config = dict(
    encoder_fused_qkv=True,
    encoder_inner_norm=False,
    encoder_moe='expert_choice',
    encoder_experts_per_token=2,
    encoder_positions='learned',
    lr_schedule='step',
)
Rows from block 9 of the encoder of a small masked image model, named by matrix and row number. Rows with one number within an expert belong to one neuron, the router's apart. Each number is 128 + 24 x the weight over its row's rms, rounded and kept within 0 to 255. All counts start at 0. Numbers have three digits each.
After each expert's rows are labels from the 100 images, of 14976, where the router gives the expert most weight on average: "patch colour" is the nearest of a few named colours to the mean colour under the peak. Only what is clearly more common there than usual is listed. The data: photos of plants and fungi (iNaturalist). In brackets: how many of the 100.
# router: router (encoder.blocks.9.mlp.router.weight, 32x192, trained with AdamW), inputs 0-95
# up: expert up (encoder.blocks.9.mlp.up, 32x48x192), inputs 0-95
# down: expert down (encoder.blocks.9.mlp.down, 32x192x48, transposed), outputs 0-95

# expert 10
router.10:102140078164159124095150115146094118109103111122151109092105129111131151112110152134143138161189118146114167098125122109128132106148161146128113129162100144140129113145120160136150117131132148069099094115106117096140145121109190141104176108136154122089165093130129109118159147096123112164
up.0:143143101177142141146180111170124100105171155130131110101108153137122110100134145124138093156146132143124173131156107147173101120122120076116130100167169102112116134122079120112108181152113131114123184192175129106127128117116124123133165171111118121136137138098138178135147137110118141122
down.0:151116135174118125087114141083093136140128129143146090124149125120148145113129171116135132129174147128138131131100148103150122136187113141150171164137155112144170123103126125132096130162122119133116091153097156129110120159185145105109174136133153134125129132127111114126106146097145170140
up.1:135144157145076118108121107144114120087156148125131098102111163126150130191137141146129132061109114150157127154151135120103111148085101059130157116113164140145104107127139149135122135155126113128120145131188145120112160105148101149092101136130141160109126111130132098139110119127155108127
down.1:131138130129137096130101157125127140163155125139153121116134152140135134098139130092099120125171104118133154105109168118171062109190140160073182114158115122104138139115128098108111148153139119135135104171138135151094095135138140138102174107125115159139094098139071101128161106159136150119
up.2:137144160129119118179149141140120100132108131128122141105093142133138094105121086164143087118120119086134156122129096141141064161137129135117170155114133141120107106119156094145083144112132132141120125092135177143140119100154131152134136105098096124128124140117120167112188096143121087125
down.2:108132139107158186166145116162123130146156121163111124144150142083134116183185122118152135135099098091147062081139141168133104102130115167188116168157143095133103121141103100164113133139113110156138173105082126157092107138134131090129138104130146139109131151149126132129082159135146151133
patch colour: brown (92)

# expert 13
router.13:103135109148160127121157115111096086100092104141145103105103111123113173150102140172137124117153102128117125081118130137141104108129171153167117149153089093113140096166104130145131120135122145096090121110121158118138163121113170127110179144160163117084118136123131106084128145145091069136
up.0:134077093131115131145121159109130075143150173124097151115127107101075160160186120146129145110088179161136158145092157100126162118105113116111163125112141147135167159145183113127119109151119131110124109137165117130121094152116099154122133127088098120149143092079167159152128092164136135111
down.0:161101132132125120118118140130126112118145142151126098110120150114124118119165115108138131153137106169118159133159132143115149157119133167169119126121108129139151140124135119169130169143134160093123107106174157110096109112127158117160174087156151153158118087183106173170099106161139121091
up.1:126105124131089157148117157130151136185150131157167124139156147138144130146142106131137137087158108090132091125101157151136145093145104130107120114130077180169144141152140062094100156118141135136115154106112188154134094139140150072106155137119094129105111145151098100141139125170127165151
down.1:114132126127112118124132134109130150137112147136115132151113138108122120096169088090136133128169143117148132123151121149155154131138146088129113074141123126131108163098124126156144183110120130092139085141117133144109092181181155104130155114152171152124137097148121161152112122158157164094
up.2:156121130136120157119102101117109162167116128129114130106077146148111145124148114089115129134147113110152165120116111147131144149121093104121125119115148116177143184082106135159164120107150144122120117129133137178131080144141113106140131129150142119092127131165137161135129138175136098102
down.2:114136114143126132144164131123108163131140156127151127144141155087120104093188101098132140142148145132165115112159118140110123137152090112104101112171113140148112142111143118138174183110180137127135141147097136133108131144174119087155154141128154144136106050151100151147088142135151170107
patch colour: brown (87)

# expert 2
router.2:119147100099127149187140098106159100115123110149133113114116117119118135141113135173147104135103101085115084142130175095147109121123082156172113148145113140120157112138157107160131104120146147170167158107105098159121139136111098133080124141161154115132072126102137119118104144116133093122
up.0:134137121116134124119132090133120144145131124108148118142123108134119113156127153099150158103132106138130105080121102161126117096129136130141111112090149119128105078129122152141152119152116075142133125130141157170115109119164136131167120089129097188107119153169079109094096131143092130152
down.0:140119154070054142129083113142150138099118153080164135125123139181115128128147158167129124099194111108140134146139142130134147151133097147126156150167114134173139135140161125102157144138142084115131126147115158129113145125138108113102168144163116130147103066123125130164141158104164141144
up.1:138097163123119157109111154121097104117116139082119109120095136086086115099163112128104156097114104101161089168195131158078092184087130121097140115166141182122144148174155101124105119122139172150128138116095107134114126152118110137159121105117136146103155113151142140106174087114108150136
down.1:128113165079071136130108132100155167124153162099143131148123122161140135118161144144088123099181119084172141126132144110129140114139108133114120129134114130149128140120164119108136136135139076130132115113121165158111130115161108108104136131146098100151091075127103141134160121122146119123
up.2:158120107114152142174124142158138125107172115106109173116115163105139086129110125116124162113112147083142084096161090127132158135139121098172131120080162092122152128103161103135147160151115095128108134099141148127135111120107144137146132125151120104101159161126143134163126129108163121149
down.2:122121164115072128160118139128118151119125113105118138123140117180130142123157137149119125117184094089136138114150148095128151131123099142117154118131124126132134134132142089105158148126139085140117137155123162141114130116156104147116178132122111091174112083126126120137146120102140143142
patch colour: grey (75)

# expert 31
router.31:126140140146151111111163110140107101106101102153153109109097105103117131146105155161152147120160106110110174081108110092150128118138157156144123144162109153116131089153129148144139112142135150106114099102107137147158148100084143154101168112124162104116144107111115107108163146101100095146
up.0:133138121116103104126137169078107123123189147123115140153137160100138130143107128079088090116148217127107139107110148133137137129100083131102114116121133118182147128110142087116096148156131116138089116112135137120090121095148113122136151144141118127092150197149088106136118142160119124134
down.0:119145117138109116132097102094136176149133148127105153106113132153128111075145110132100144153150108122145119128123112160142133113133115135135140078196075130157123149096135148158117176075136151117098140145129106148099092165158139127127141145144153123131118113175117151134146105136156185120
up.1:129109125092132095133093137115176122178189150155103109146106150131130106123130134111120146132103117096177123111128108142142131132115177122156131114121109078146148124124122114134099138120111115133158144139111105119143110109122145139125087119096152134105128117104087114157140156123088162154
down.1:100163154164098124091097102116181194130160170155096155101150112147119157076133096152100138118129169099126142123143128122149113106148108142128113079157088130152113160105143157101139172085162118100115098142124120122116130151172123099122160119158142121122109123149124159140100133116134150094
up.2:096133129144110141122114161134105137144160150088104188127143164151174122109139110140100131155102171147180112115158147104143134129144098072111149112122148134133111153090132121095129146131110098157153154171128122116132120135172142092099125122100085171125121147123150138129136115134129136130
down.2:129105128154143076102117092107127148108152164130124138125104127146119115058153120113155102154162140140123142150143158140131137113099092141094141121135085148128122145121159127118134155117098127123115123148144090131103121134182112136121126162137124083161130102148098131096123132144155099113
patch colour: brown (94)

# expert 9
router.9:128147116127142114137162107096126102092108106163146096150104106115108129179104138170159115112092106131117128109109116117155099092114129145154099161146098131094075110162118136150131100157145149168117122099105126123138167113090114147080137126148147105124125113102142096112113163111103101126
up.0:144076138132126129121121163113136113108116178141080138120117122138115105112138168151114113131152148058134122152094142131101133155114123143105145122146120149117123136093139122075096152141108159135168101115111115176149166090115116148131136141135094187097154106186136159153116094143132090133
down.0:146118140126079159127070115140162118135144155125117117136142156115131144102141161114065111118148098116146104127134109101127087120142147101119103137136150161177135151113127114134108150086151163129111136162115136133147081134185121139092100120148118155116123111122128151152125133171182119098
up.1:134132154090108132111129164098137094135107100097119121123143118111106129111141089147123140121127132148190130146169155100092154109154110045104147124086126168128139168121166135120152164092126123145120125132139123136095117142094129164133132141104096149130099158120120109150162144114149136170
down.1:128129126115101155105085111143153131149178117161129108149125150119130105091164188110126124135161150103176128099133097118110121125145134161113104136154132164202127119119164129131094134113116156095133131143118099131150096173177112114131103123130126084120088111160094155159140097135167106124
up.2:120153133113131137138108104150109118130183139124106165134168174115120161088188096147113182139174132145147153068157106100123140091115154128133162116134127108123105130123124134128128157117132113066107155125152133153068100129158132107129107120118069133128182094126076113138146135128124123167
down.2:127116153090091138129102132161164113120158153117140110143143162072099108107154173097084127116176104125167147113134103132141173136117159161156138100118124166144151152151135131137131135111126127118101140168141129110137085115157107145118128135115101138156071098154124119114137134165167091107
patch colour: grey (73)

# expert 19
router.19:097154123156147097128143102082135094106122112152086112141102101123108164162121105142148122098070107132105129087113139120152113092100109142114106156137117122093095106152104125155154113166178145160152101107113109123123136116126113144114097124137137107134104140108145112096097151094091095119
up.0:128104129107138141102132185104143100170137154157120131121133159102160140113161077123138160088088185132172134121167113107126167146146139101123112097106162138119143132115086091147126136101176128135151133105120099146136100150114105128129099089111077111146116118115098127141128099123125106146
down.0:146139153080148146139128138144130122154162068109127119143141149102096138149101132131097097150135141121129084153130134134135122128122135134124066132143175154139123172174138124162117100111088115140144185115091101109157147114152104117104115164134060134157107120102136078088155112137157115082
up.1:116112154126080133106142132116084140147171151166101136135164150109110168129181116124094091132165167130147124173131150131110131128152098102106105126123124157157111136088122144148111135100126149103136123121147160123142074155112116107129141109170096154177124099152138138090099091130149141114
down.1:103140126147150111140111128126116141116113117078111133102124130102096158125167136098103118131099124115143125068175137143090130122103154094126107106179093150151093167131124114157134085086120143162104143109133091116133139117136143136113105148129113124149117124132159154070122126175116085085
up.2:097141125146135088101117135102115103123143139098127178131143132103152147110122129124076079169131128125158138128143108163111125142118155156131127125160143158146150152150120109120183141108148163111157120108104096143128126127145118124121107091192168122102110111142109161131129062137075137114
down.2:147104145143082125157107122130122132130142129150098156158154153132108138140152140150101112171105115149127102124145120165101100134098109100102084141101141156153105185121103112173130136103084147138109175108128093069140136129125138131109143160126101152129107126204148130094113125149142136103
patch colour: pink (52)

# expert 0
router.0:092148130149157107142158095124144124109115096179141102140112104106108127166122151158138118101071107120111129092097134113143121080114152147125096154158092146100081117170118163152155098134131150151136133101119118114148146103095145148107159093143137097127123108102156111096136165107093083131
up.0:087127109100081144129125144164104101131114143144136183156130172124131123144116115156099118164156154159188114109119132134136157139109130143115109118096151152132115112110121150124108138095068114122143121144152155103063148174096147164123131123156120173086111121149109151139135130169142101130
down.0:154097146146153153164132173131135125160097134092152108148122102098133139118093181145130116124125167139100151101168113118113156164148160109167163133109153123171186153136158163126138101126113109109139110139128122128174166088132133152135128154102073090149164111109121111136174091126167121124
up.1:164117100128114119134135087119138083115121155112100149118143125124130127123114099126090125141151139167114085112136149150126107108091145138157106111112154116116122087099087131107139108124137078130082160109146130161125110163156122107164115129098134134126134119141124125129121124148165100133
down.1:137098162124090139151054169146139112113155131149138137149127141115160105074145144078102127109120106131144117096127147108139146129131111119123121087123090178141144145128137123133137155112126128108090114163126107152115070127173117120139154121138124166160109096183088114141116106140175144142
up.2:115146127109132152147123119142142131138135166150117167134091155085126149096060104149105128133103101148129113122164161136153151140068113114170118095078166114121134159121110113171136150134123133111137125112165118145128124140121117144139133106131119130134155131169135151138115081099126166132
down.2:170082150121100125149062161129114125126174136127172120149120149113139083106139127117107148093150143118132166121131142099134166123137138165107146096122110144159138148127168146106115124136150128098114115180123093147116081110133115132131144130115130148164109110180058100156121119143161119132
patch colour: grey (75)

# expert 27
router.27:139118169118129122137174104148145070103109105167133105139086117104112148145106142168137114081123105104112110116091097100166105105113141152161119149125109152086120106148131120163098112102116149134114126107110126160152158127079107150110133163139144101155099141103153114096166150109115075135
up.0:106117154078127101132113130154143083160070141091141115146119138100116172150171128143090126136102126129155139172108115141126082148103121080076092149140110143124178130137140138112140163180128086150149104149096122121127111111145134149107130130180101149094166134157129123125133138152090179108
down.0:158105141111078098110101071129155179108141148126172145151131127148130094102155112111147121122137127137141127097128121165127149101085141150103115101161133134140119120112115147130159170140112105111136119137161098103128090132165135141122139116127164133122122120179104150110108085083128154119
up.1:113098116119111113122118173115107113181166163127086196133122163149164141090132079128095154112138163095174095145152121106137120140148107093102127093100155132135151118083116109139092166102129085130131126150127154146120117193099121118144095146110109162115114137090122167148127083146147125130
down.1:125136096139094133126108073121098149106158126102166146123132075114130126114143105128087117143121144161162132159128151145141099098175139179069161137151110140117148111134126131103111108127097130083076153122156148094150121103158175133143133129136130103120144122116166122095160117135132100117
up.2:118115125103101144157139151151120157164163177099097178136125127165131129133156089144085145137152135128165101119152140142133110133130131096100139104138130105134159139133130112143144206159130100151124120129140173139095089146127155088131164137106092134139141161129140138144116093150120190106
down.2:137109157122111112095126110156122158133151131124184143149153139113151094121170172105157099117148152128124121078127132181156116116123128168112149105144150161139107100118135121117188146159099155097142120151093067096156124139139098154124130150176178128123112167155097104163141135109178122118
patch colour: green (69)

# expert 20
router.20:121133149106127122128165091152130119113110104170147105125079100099089135156125147153155083107121103114106182100113108104150122098102133156126109160159085138128088120157135160153162100142127154155091125115110120160146160097095129150107173121132116110143132136100148119101151145109094107139
up.0:137093116124152152116081079114148143136140136120117147091098180150165132154092124113114129067111181125110130117105146157142148125130108101133170147098088088119113145134141120181135096102123153112106102132142146103111130127116168067094144129117103171132110127140078148152076132139174135128
down.0:099108133150089124138107141126120115091145152120109132112116119122148156103154083127093164158122136145161130124153147145096130107139100153138120093170071114123145149123112157155168138100126142095119100140159114122114057155136144081159132101126149171125106065162128141096116129137120107154
up.1:138127148142116153142090124081114129118140111125135176137171112150139128103138116077043131149093160165185123111120106131109139148169124126121146101092126069138139109178101094080141137142160111121102151149124124117101140116163141117121132123065131169129162133159127100128150102152152177095
down.1:109129151132104123136100124120140129149138145142135187124127134149145129120134100123107121111134114142098123096136155162118100123154125164125135091142081121180142114118148116159134115083172141123142104116183100136104093127131156115152126127133164175084104098166109148139079122166142149147
up.2:172133111121143142084113136107129150133137118131144133113131146163127125123137079127138135142143135103143138150138152088101141151080152094144157086121175126108099143134134127118156141122155133140139102146173157082116154147086130090127118136160081131128106199120082129133095152166119120135
down.2:091125144107126137165093118114128162123175119136132151131117130155150155095146087146078119121109128139141125112159148127102135108121092146140140096144090134145130157127149145135168115094151139123118086132162092139108079121158138110141159102118140190088131111163138145081091127162130141145
patch colour: green (46)

# expert 14
router.14:126143154142156133108163110144134101120101102148167098146098095112098130153106134151157115123141101124114168105107108108152119112108150159161117152160100094083108109161126146143153119153130153125088105106122148136148157116094152141101158106159160100096130128104151116094121150113106103122
up.0:139104141152097116141151117111133147147115141146151108127132112142127123088139160155125123156135146115115148109175101128113160110157171153109098122131133108139155126076146140079119104146128143077102122131102140107140171140141176138101096169125166112142152108145108102133145107161140128145
down.0:131119130114086133203129127123132141140125161145118135123158127113124128092139120139080090118160128107161110144145201100124162159126115135151112113118165154134132137136159101126139105125138091140131122135144134151123122139134108093125121140160080107137140060125126173164153109192128117106
up.1:121115135143131124146115102150101109114153125095162206147152122099129165105081103128119144193077099092139186141165155147115104132160106119139189144098110145111084198123135125104151122143121123163135133104115110122111114140177138143110122125132124108127118145133095111154136106149138174144
down.1:147108137106078109178108138125157162154137148129117131136117134108127110095142103121093090141156146096133140135170142121134149168127115109130079132137150138126131130109157136129149156093136112138084115111159121147084135134165102105119116132168132141117138091114096180145111100146160118130
up.2:121110131095179147131137124107133098120101114117075155130105107126105116123123154108113160113139080124151139143131084189159086143069112120089128104105155124167120154144157150133091197100163124119173111132168134170158145152164108136165160146105126141121149147145122096131167137144106159166
down.2:125116145081100139158085144116127131164148158127115134146113131122126121114135096158128107123123145086167097124120129132127153143139101129161111128147119135117145143110181105119133149114149074124100134163146126125113131136151114091106138132162112135130118066138107166103122153137146157135
patch colour: brown (98)

# expert 30
router.30:120153147124144134181159101106146114111127099149138117114082112104103099147129107151152088097097119125101125120099100110150113103097090155154105154138123144105102115124132145162139114129168155129131083091107095165132122128079109151127133088133148119104106096100157132108106143089103097120
up.0:091137147111137146160120116159172143152153144129118157142091139125136104141142070146132155139081130136112127108121079113146125114134127154121109148132131128112115108129106152116122148119131124123130096100098159138104118176177130111143148093115095153092138121122115112098069129115102110137
down.0:160146106116105120136132144113080110102100139137137108130155135138147130134149093137115147106155141182148113152145184124109165142141113107131157140145095117118148112119148096142125128145151173120124137111178134117127135152073152138091137118131167138172118102108092122145095150140138114156
up.1:117107112137185180088109121137104128135165150145112129145161160101108140123134137142134152105154083146136161109149111109108076123125115155137107110117146150090104092149097071127122150130143112078105137167095159094132103192174114082136171120122153157152100128132143103146132106162097126133
down.1:126160183101116108148123105144109110114083119116120137124120145155171109080094125132077098140174097116167111110165121099130128154167159103154162130126090133165116132108126135125107141085086090168143142125128130149128156085147121127124143150101126147150087155135133159113161116178173125132
up.2:133129135128124162153129103172160160133087134134132073157133126086142100133109172139108129115139113135130143117135087088104205138133150119158106142143120148151170170098138164126170122124113178110090127130109092151135133094097160146118127105114116114107148113140146144131121108124142165126
down.2:096144110161189138101157105067138130127143119144105153136141112086140128146117089111164176136092132139100080101090113157131091100126128151130098141151123118093131103140101111164111155110158159113129117130125159132125092166120172123101124134116140135092125133123182138111128159086094130122
patch colour: grey (76)

# expert 16
router.16:140142131125143103128161096154142103112099108152147093125101099109107116165108149163154104103103108122116156120098102102151132100111116142142122153150087134100100110159141147140154110149162154172115113094107139137153165099084107156097151138152129098113106125094155096101150164100089084115
up.0:113168165097172147145091175081142127142133131142146148141123145106137124117129158110145149130163131117156126112162138135139111155127135140100098128100135109120113117115130167143065156136110103149148105169160166144155114185138173093154152142171141147139165139187132125129119136143139165120
down.0:154149156178138154152102100124073161146108138135125139117093156114122142131136122125155088143081152135118102126141150171122101134144140136091161106146140142126091117111115108129131136134123111059128134138147129080117113158106154128161108126136112154127158092138094131104065098100130128136
up.1:117132126110102150080119176153144092148186119146099115176091093147153131137139131107105117144146107119103159111136157068123137159123160145139147112126134083134132126142090125116135159149125131133118141128113093131140103135110105119137124151156098150120160149105070124157079136110106137145
down.1:078133097133193140119138100116092093134152140122132173113118130119140169120153114125151129150167107119125128098143138158088081103112127070114111108147124094120150107115133123094145139116155101131165129131141153117136072175126127119135148081107124159073161142152134144097091117173152145124
up.2:169135137110109134134108140129127189183106114108146151137143169196156156120121115126124132119124148116190107119131159095133134131142142128150093122117088144175095089077117130139118151125131163157123070145102150128130095135131136121126171123117111151140098128144122122088117129093125141114
down.2:092114113167221112142129154099148111105126119163101142125100149131131134096127108099142178172134138139149107112145140134078140119164162092118132111156100076146151160104154115110106143117138126107118146124090110094123117134126163121154143136165169170089151141172133172104095126095125159127
patch colour: green (29)

# expert 5
router.5:098156091129160098089117116101160142096106107132092114161154109102115150142091162101142111138169108101100090106113099110147099123104166159155097149126182164115184103147172155143158109161093137141178118135099102122162144106173102146128079165157147115147112144114146101129135144116110191095
up.0:090097156168116129092148108126155097159174143128107121089158109120119135152115091177129133144104141129157115162115110136130114111122098142143154100154089102126130127115105104107073155061105118092113119101139182134169143158107124149113137161130155113160093155108181116155201137116108082122
down.0:135162109148155102092175105146108110114109142115107119134151113144141170130158098111125164154107118108157112119133113114142143093154139100115120114171096170074135152133145140148115151116130165102106113111154113105126144137164151079097159167112110130137144138088113157125161099137114109082
up.1:151105121133118147103133116089127119091180099131162126102135111127132147147115087129120160121135122147138124126108106124123111085102127123127143126152120104149099163132159147107111111152173124126101091073140125108124137132121146157164113134143105126172120114117102138151125137131084109143
down.1:107161127127171136097153142130145112122123131125097126123122141143110138111154112108102166176128117100137114115126122107121118100161142073120099130158066163077110147122113118152135190085135173110114106128126123130109139153171168083123155148094121131116138116135108117118108136159103132087
up.2:116103102135141120146151160107131123165132145130122151129137211172136123122144151121116128109134123120111132125137121166127112120105149126117052132112112147135119144123092135124139137111110141129119186134091110121118074125137133119050139114134150101156106090132089142136144140142134140123
down.2:120144130131153131107149118116121148098135137134110108143122114150118138154136093106115158151101140115159125123122143137141125102161158097130092161168099148076112154120136135153109155101140160095104126121116096139097157166160137128092150122130104116120133125103126147100097152181105144096
patch colour: black (94)

# expert 15
router.15:106159079161147103097146107115154106100120108158131101132101109101102126135119146127141108148128107115111125159108105107152109103105120151162107144164096156134106121147146149150160125151117146119084091107117105104148140101106108152091150130157158120099089106120158116125090145096113171093
up.0:144132123129115162160127140131100132142101103114128116088099121115114144123099096154158076162116140116115101193120175093160127145134134102085146117130161125131096150081130122148133115137134154148154131134157089129123114136073133149124088105141103158124124138117142194079104139122142156140
down.0:124162127138155118130139135140153104121106141134115127140110107157123117127159101118094144091142133149133133120113124140126146115111160108155095143125145137112086111142114148123126138163150123133165117088093130090117108097126127137094122094116082094159127112094136140122141152115117096071
up.1:134085179130135110118145139115159120143138122143138126135104142125126125173153118082138114086094134142138081141147132142126144118100122173149100104134149111136117122177158107116129068136156126115079160118128108156116126117138145071132102129111098152177162100165128110108101105159075119115
down.1:145129138122134127143123152130101123160138142159130113138121107135128130095155111130111158116165122142178124161109135090143173116183097134088165073145105126116127140071124115137096143084138127120129123133120153155078144146118127107100167140126106116169114084114092117123160142143102094163
up.2:121105121133143093129076100115121109117107181161121085090135122105135145142137125135126185108160160102144135128150102133149153097119114084147142099134127110115099115177124135108125176134144062115140123159130122169116175159128137077094113166123153140125136124143109105136110151142115131107
down.2:136143135159095166140151154145082097111140135130123119119132140136119108140136104149102119165146101171159127125125185081147150122166121125135140167117153113139085134104130116138098119135129136124137131110116144110084122136115161175101145115166115111128051102050136144133147181120144124128
patch colour: brown (68)

# expert 22
router.22:107154132144147109147156097110133062097111099161128093139087109122113138159127119163162137074093105109110098097092111096160097112114120150132112145153110128084112101156122124150139104147168148153143117106108119145122147118083121158111142125134162121114099127102136128115130147091100064123
up.0:111147163079114123123125157152080117145140111113097132147147140174121142145113096155096127107129128172167117181123161119117124109124128103098120141125112133092093129114153152091098131126131107145190112096118139138107098139148149139121161133085151145097146129149123129124120082125143137118
down.0:117153152103113127137091121143129119098119135115121131163138151142107135094158144149097117156148117123152129107116138155124111131113143136153139121189114158148130139132167131102126123084135136100135105134148130085112100140120127089128120177156133131127115106184131108082117157175151154104
up.1:133115120122119151099133065156109202182162192136142102122156146116135138104164107123081117112137153134128144140147141138091163113150139104127083078149111127099091176124114150110125149125131132082115134117123090111139103112149144112137125121123126125134134133122105111131164110117147130140
down.1:169140112093126127125146163126121139114081125105128127148102166102096149065149130136121132126136133160130134170103144102091153130102133171147136107118148152147132179143147104116110127104136158123158071123180146090133127143132133134154106148125100120108121052187145137141117146201085125114
up.2:110115101110132138112082180132081173140096159140086154096143131120139132110137149133139119109115130147109103170143152167099128130117147109109114097135138115110102118128148157100127129148169099111137129155135118113148109146129153130146131125100149180143154130136104138162063104172170104109
down.2:126094121089094125134086133179143121121146141121112130125084150167119127116155184141119127107158090114160159126141122105105155118148127114130160130149104141173140168120136170111116144107113093169125124157136117102082105107145085111126117139132070160088116097146111125122137157143172157115
patch colour: pink (36)

# expert 1
router.1:096159115135149104132150101089148114098125119159092111157105108109116156160127121139157113119070105112103116109111134132150087097097120145115100153144136136088093113154114119163149099152155140163154125102107101104132133138117112150121094138144140112131104144105163128120097146113092105109
up.0:155141169168128128156129089126114133107145118074150144111140130157117153104143124135146163160117165116159140125138125142124113173142145084124141071137100114124122093126140164129110135124149140115121143146115172158149158160116169174153166102113149135110148144145150133112085141118139113124
down.0:081128130142112103170092134082161154106112130156110151134099135092132143099135110107119133137121114134084106113160135129127100144121113139115106102136142133126102141141152136177124141109132112142170131108149105137133083124177108078112135123145120123139115089161157098137138125137118120127
up.1:106091123201138106095135135124123103164177135144107160075153095116115111132139123084143118129132126103146151143134126119099144131127156081133132102186127120135081165130155112098129113107107106141141118111095148140107113147154140103159137091080120161120135133126088098164125088115116122128
down.1:094138131126120135154072122127109143088151145168130123139133080113061131137160124131132136080113114120100095126130092182140116123100151156124093166139139122121123149146121143147151122124142121113151092115123145130117128124137098114130159126165119150101115140143142126061116106172151115099
up.2:146095135113115143129073181146123139174116172127124151120145176148158107101130135132109154146149144113186139139172133118131165147170134081133163105149127149158139128096127134087109173107094099141139158170102139159109132125157148102130162143086099142117142147158101125146143099137162155132
down.2:066147142122128107178098114113170135128169129124106176169105121103099155134143099131086155123126119138115107132150124155138110095123108135152100110137163129153116158161119131192100116115134113121152138123115065134116104146160110120107146124145123126153083080161130156110103121166126145116
patch colour: pink (34)