A small masked image model, trained from scratch: 48-pixel images, encoder patch size [4, 4].
Rows from block 4 of the encoder of a small masked image model, named by matrix and row number. Rows with one number belong to one neuron. Each number is 128 + 24 x the weight over its row's rms, rounded and kept within 0 to 255. All counts start at 0.
After each neuron's rows are labels from the 100 images, of 14976, where the neuron reaches its highest value: "responds to" is what is common among them. Only what is clearly more common there than usual is listed. The data: photos of plants and fungi (iNaturalist).
# fc1: MLP up (encoder.blocks.4.mlp.fc1.weight, 768x192), inputs 48-95
# fc2: MLP down (encoder.blocks.4.mlp.fc2.weight, 192x768, transposed), outputs 48-95

fc1.672 [118  82 148 120  99 147  96 105 165 110 121 184 137 169 119 129 142 109 142 109 135 104 173 131  84 152 155 163 131 200 108 152 145 160 124 114 124 149  97 102 150 129  92 115 114 123 126 178]
fc2.672 [123 151 159 130 139 125 162 133 151 123 162  89 128 138 115  94  84  98 149 147 138 112  89 166  95 127 124 116 115 100  99 103 144 138 123 140 147 150 180 117 124 145 104  80 105 144 161  98]
responds to: class Liliopsida

fc1.175 [ 98  85 153 105 162 121 138 153  93 139 126  90 141 154 121 138  97 108 126 128 143  76 153 125 178  90 155 112  89 101 154 136 123  78 153 116 140 145 150 157 133  84 101 125 123 158 101 138]
fc2.175 [ 96 182 127 141 102 103 146 124 139 168 135 139 135 120 103 101 152 148 121 109  98 173 113 160 131 111  89 120 122 123 111 112 156 134  85 146 135 113 117 135 153 134 109 131 116 146 149  96]
responds to: order Asterales; family: Asteraceae

fc1.588 [124 170 120 101 139 138 127 145 119 162 146 119 123 118  80 132 118 134 133 148 127 152 110 107 157 160 116  80 152 142 137 171 115  98 123 174 154 111 135 137 179 142 126 136 120 123 147 148]
fc2.588 [151 131 163 151  91 162 126 117 182 106  99 142 143  90 150 149 127 148 117  98 157 134 124 158 107 146 120 117 121 112 111 111 110 155 143 138 122 167 117 158  90 122 109 110  77 141 115 109]
responds to: order Asterales; family: Asteraceae

fc1.469 [164 106 175 162 137 137 157 135 137 129  99 144 117 155 152  99 134 134 158 132 134 115 149 157 144  93 179 139 141 131  97 165 119 107 179 123 119 141 113 123 135 137 167 145 159 144  96 132]
fc2.469 [122  92  85  98 137 168  94 114 135 128 149  99 171 167 134  82 171 128 151 160 148 115  93  95 138 136  99 155 107 103 124  93 153 155 143 199 120 126 151 148 180 121 121 134 138 100  97 124]
responds to: class Liliopsida

fc1.208 [148 157 129 142 124 125 140 101 119  92 131 102  93 156 103 131 115 138 153 111 140 105 153 156 122 113 126 142 125 109 121 113 110 125 147 113 102 157 114 103 159 103 111 159 139 116  65 125]
fc2.208 [137 134 137  75 131  91 151 129 142 142 100 144 134 114 148 134 149 153 117  70  94  97 144 128 168 144 123  95 127 143 121 116 120 129  93 142 134 138 176 118 120 113 153 147 122 134 159 112]
responds to: order Asterales; family: Asteraceae

fc1.140 [134 124 127 120 130 106 147  97 138 130 108 173 121 152 123 107 154 145 160 117 127 133 157 118 106 148 133 159 117 134  79 128 132 113 122 120 133 122 123 132 136 130 143  94 107 126 120 108]
fc2.140 [146 121  79 134 152 104 174 135 156 131 119 114  90 130 133 117 145 128 132 179 155 107 103 126 112 148 127 113 104 141  96 125 153 126 114 134 134 132 125 107 109 150 116  97 140 132 121  98]
responds to: order Asterales; family: Asteraceae

fc1.282 [119 142 141 149  85 119 162 122 132  55 118 166 151 111 177 151 133 142 111 110 151  95  91 104 131 143 131 157 127 112 113 135 116 164 170 106 136 101 137 122 133 133  96  95 133 109 125 133]
fc2.282 [158 135 133 139 118  97 125 103 134 121 142 127 167 135 138 123  76  83 144 135 125 178 126 160 120 136 111  95 133 101 115 133 109 155 139 146 128 105 109  88 153 108 128 135 161 182 131 129]
responds to: order Ranunculales

fc1.387 [123 121 103 129 157 137 144 107 114 130  91 155 141 103 134 135 123 153  97 123 160 101 139  70 139 148 123 144  94 116  78 152 130 101 136 122 144  95 162 119 109 121 125 111 162 124 104 115]
fc2.387 [215 156 128 111 149 131 143 135 160  94 122 154 146  87 100 117 155 105 102 139 122  73 131 147 106 137 110  87 104 134 118 127 132 130 138 143 111 144 147 130 105 150 120 175 136 170  92 133]
responds to: order Asterales; family: Asteraceae

fc1.481 [ 81 134 108 167 121 151 143 102 145 109 132  86 139 147 115 139 105 123 117 144 152 103 160 147 115 139 173 141  80 166 134 159 172 133 146 157 176 158 115 105 113 102 123 117 152  94  81 155]
fc2.481 [127 132 159 154 121  99 143 110 156 103  86 131 135 124 126 104 144 137  87 109 104 146 163 133 113 127 161 125 125 138 125 107  83 105 171 147 122 131 128 138 122 160 118 103 160 120 133 125]
responds to: order Asterales; family: Asteraceae

fc1.623 [130 153 138 147  92 128 130 115 111 118 118 117 105 101 120 144 144 140 140  68 128 113 139 101 126 171 163 129 113 118 149  93 104 120 152 142 111 115 117 107  80 132 122 113 129 131 103 129]
fc2.623 [172 167 135 120 152 121 144 134 170 123 172 127 164  99 164 157 147 126 128 136 107 183  91 133 164 119 133  89 119 118 132 158 135  96  92 113 151 111 141 125 152 139 108  97 149 183  94 117]
responds to: order Asterales; family: Asteraceae

fc1.610 [117 107 136 134 103 106 105 120 142 108 127 145 107 159 135  97 104 160 158 157 123 122 119 148 133 142 103 136 133 120 143 124 145 116 105 139  98 114 169 119 144 103  95 148 143 118 121 171]
fc2.610 [116 114 185 107 140 151 121 148 150 145 116 136 129 176 125 127 113  98 151 115  90 106 120 122  43  95 156 131 190  84  92 112 146 131 134 111 112 105 162 129 164 126 119  85 116 143 126 138]
responds to: class Liliopsida

fc1.293 [ 92  93 105 152 131 123 130 103 122 135 141 108 110 131 107  95 143  70 116 130 165 128 118 174 113 112 156 129 121 100 160 159 121 133 146 138 121 131 114 125 107 132  75 137 153 132 112 130]
fc2.293 [125 186 153 138 130 113 108 115 157 123 173 137 148 136 141 107 163 145 139 151 142 108 136 118 117 116 124 117 111 111  94 130  97 168 126 103 117 158 177 130 125 119 124 127 165 160 111 119]
responds to: order Asterales; family: Asteraceae

fc1.385 [152 163 103 134 126 147 147 150 121 181 113 136 128 128 151 143  93 105 130  82 147 175 142 116 114  95 107 123 160 174 173 104 159 128 182 129 181 141 137 162  94  79  67 118  96  92 109 112]
fc2.385 [118 121 138 125 181 136 130  98 133 106 163 138 119 106 143  88 119 101  96 131 128 111  89 121 115 127 153 136 128 133 102 122 168  93  92  92 126 116 121  98 126  98 146 116 118 167 174 147]
responds to: order Asterales; family: Asteraceae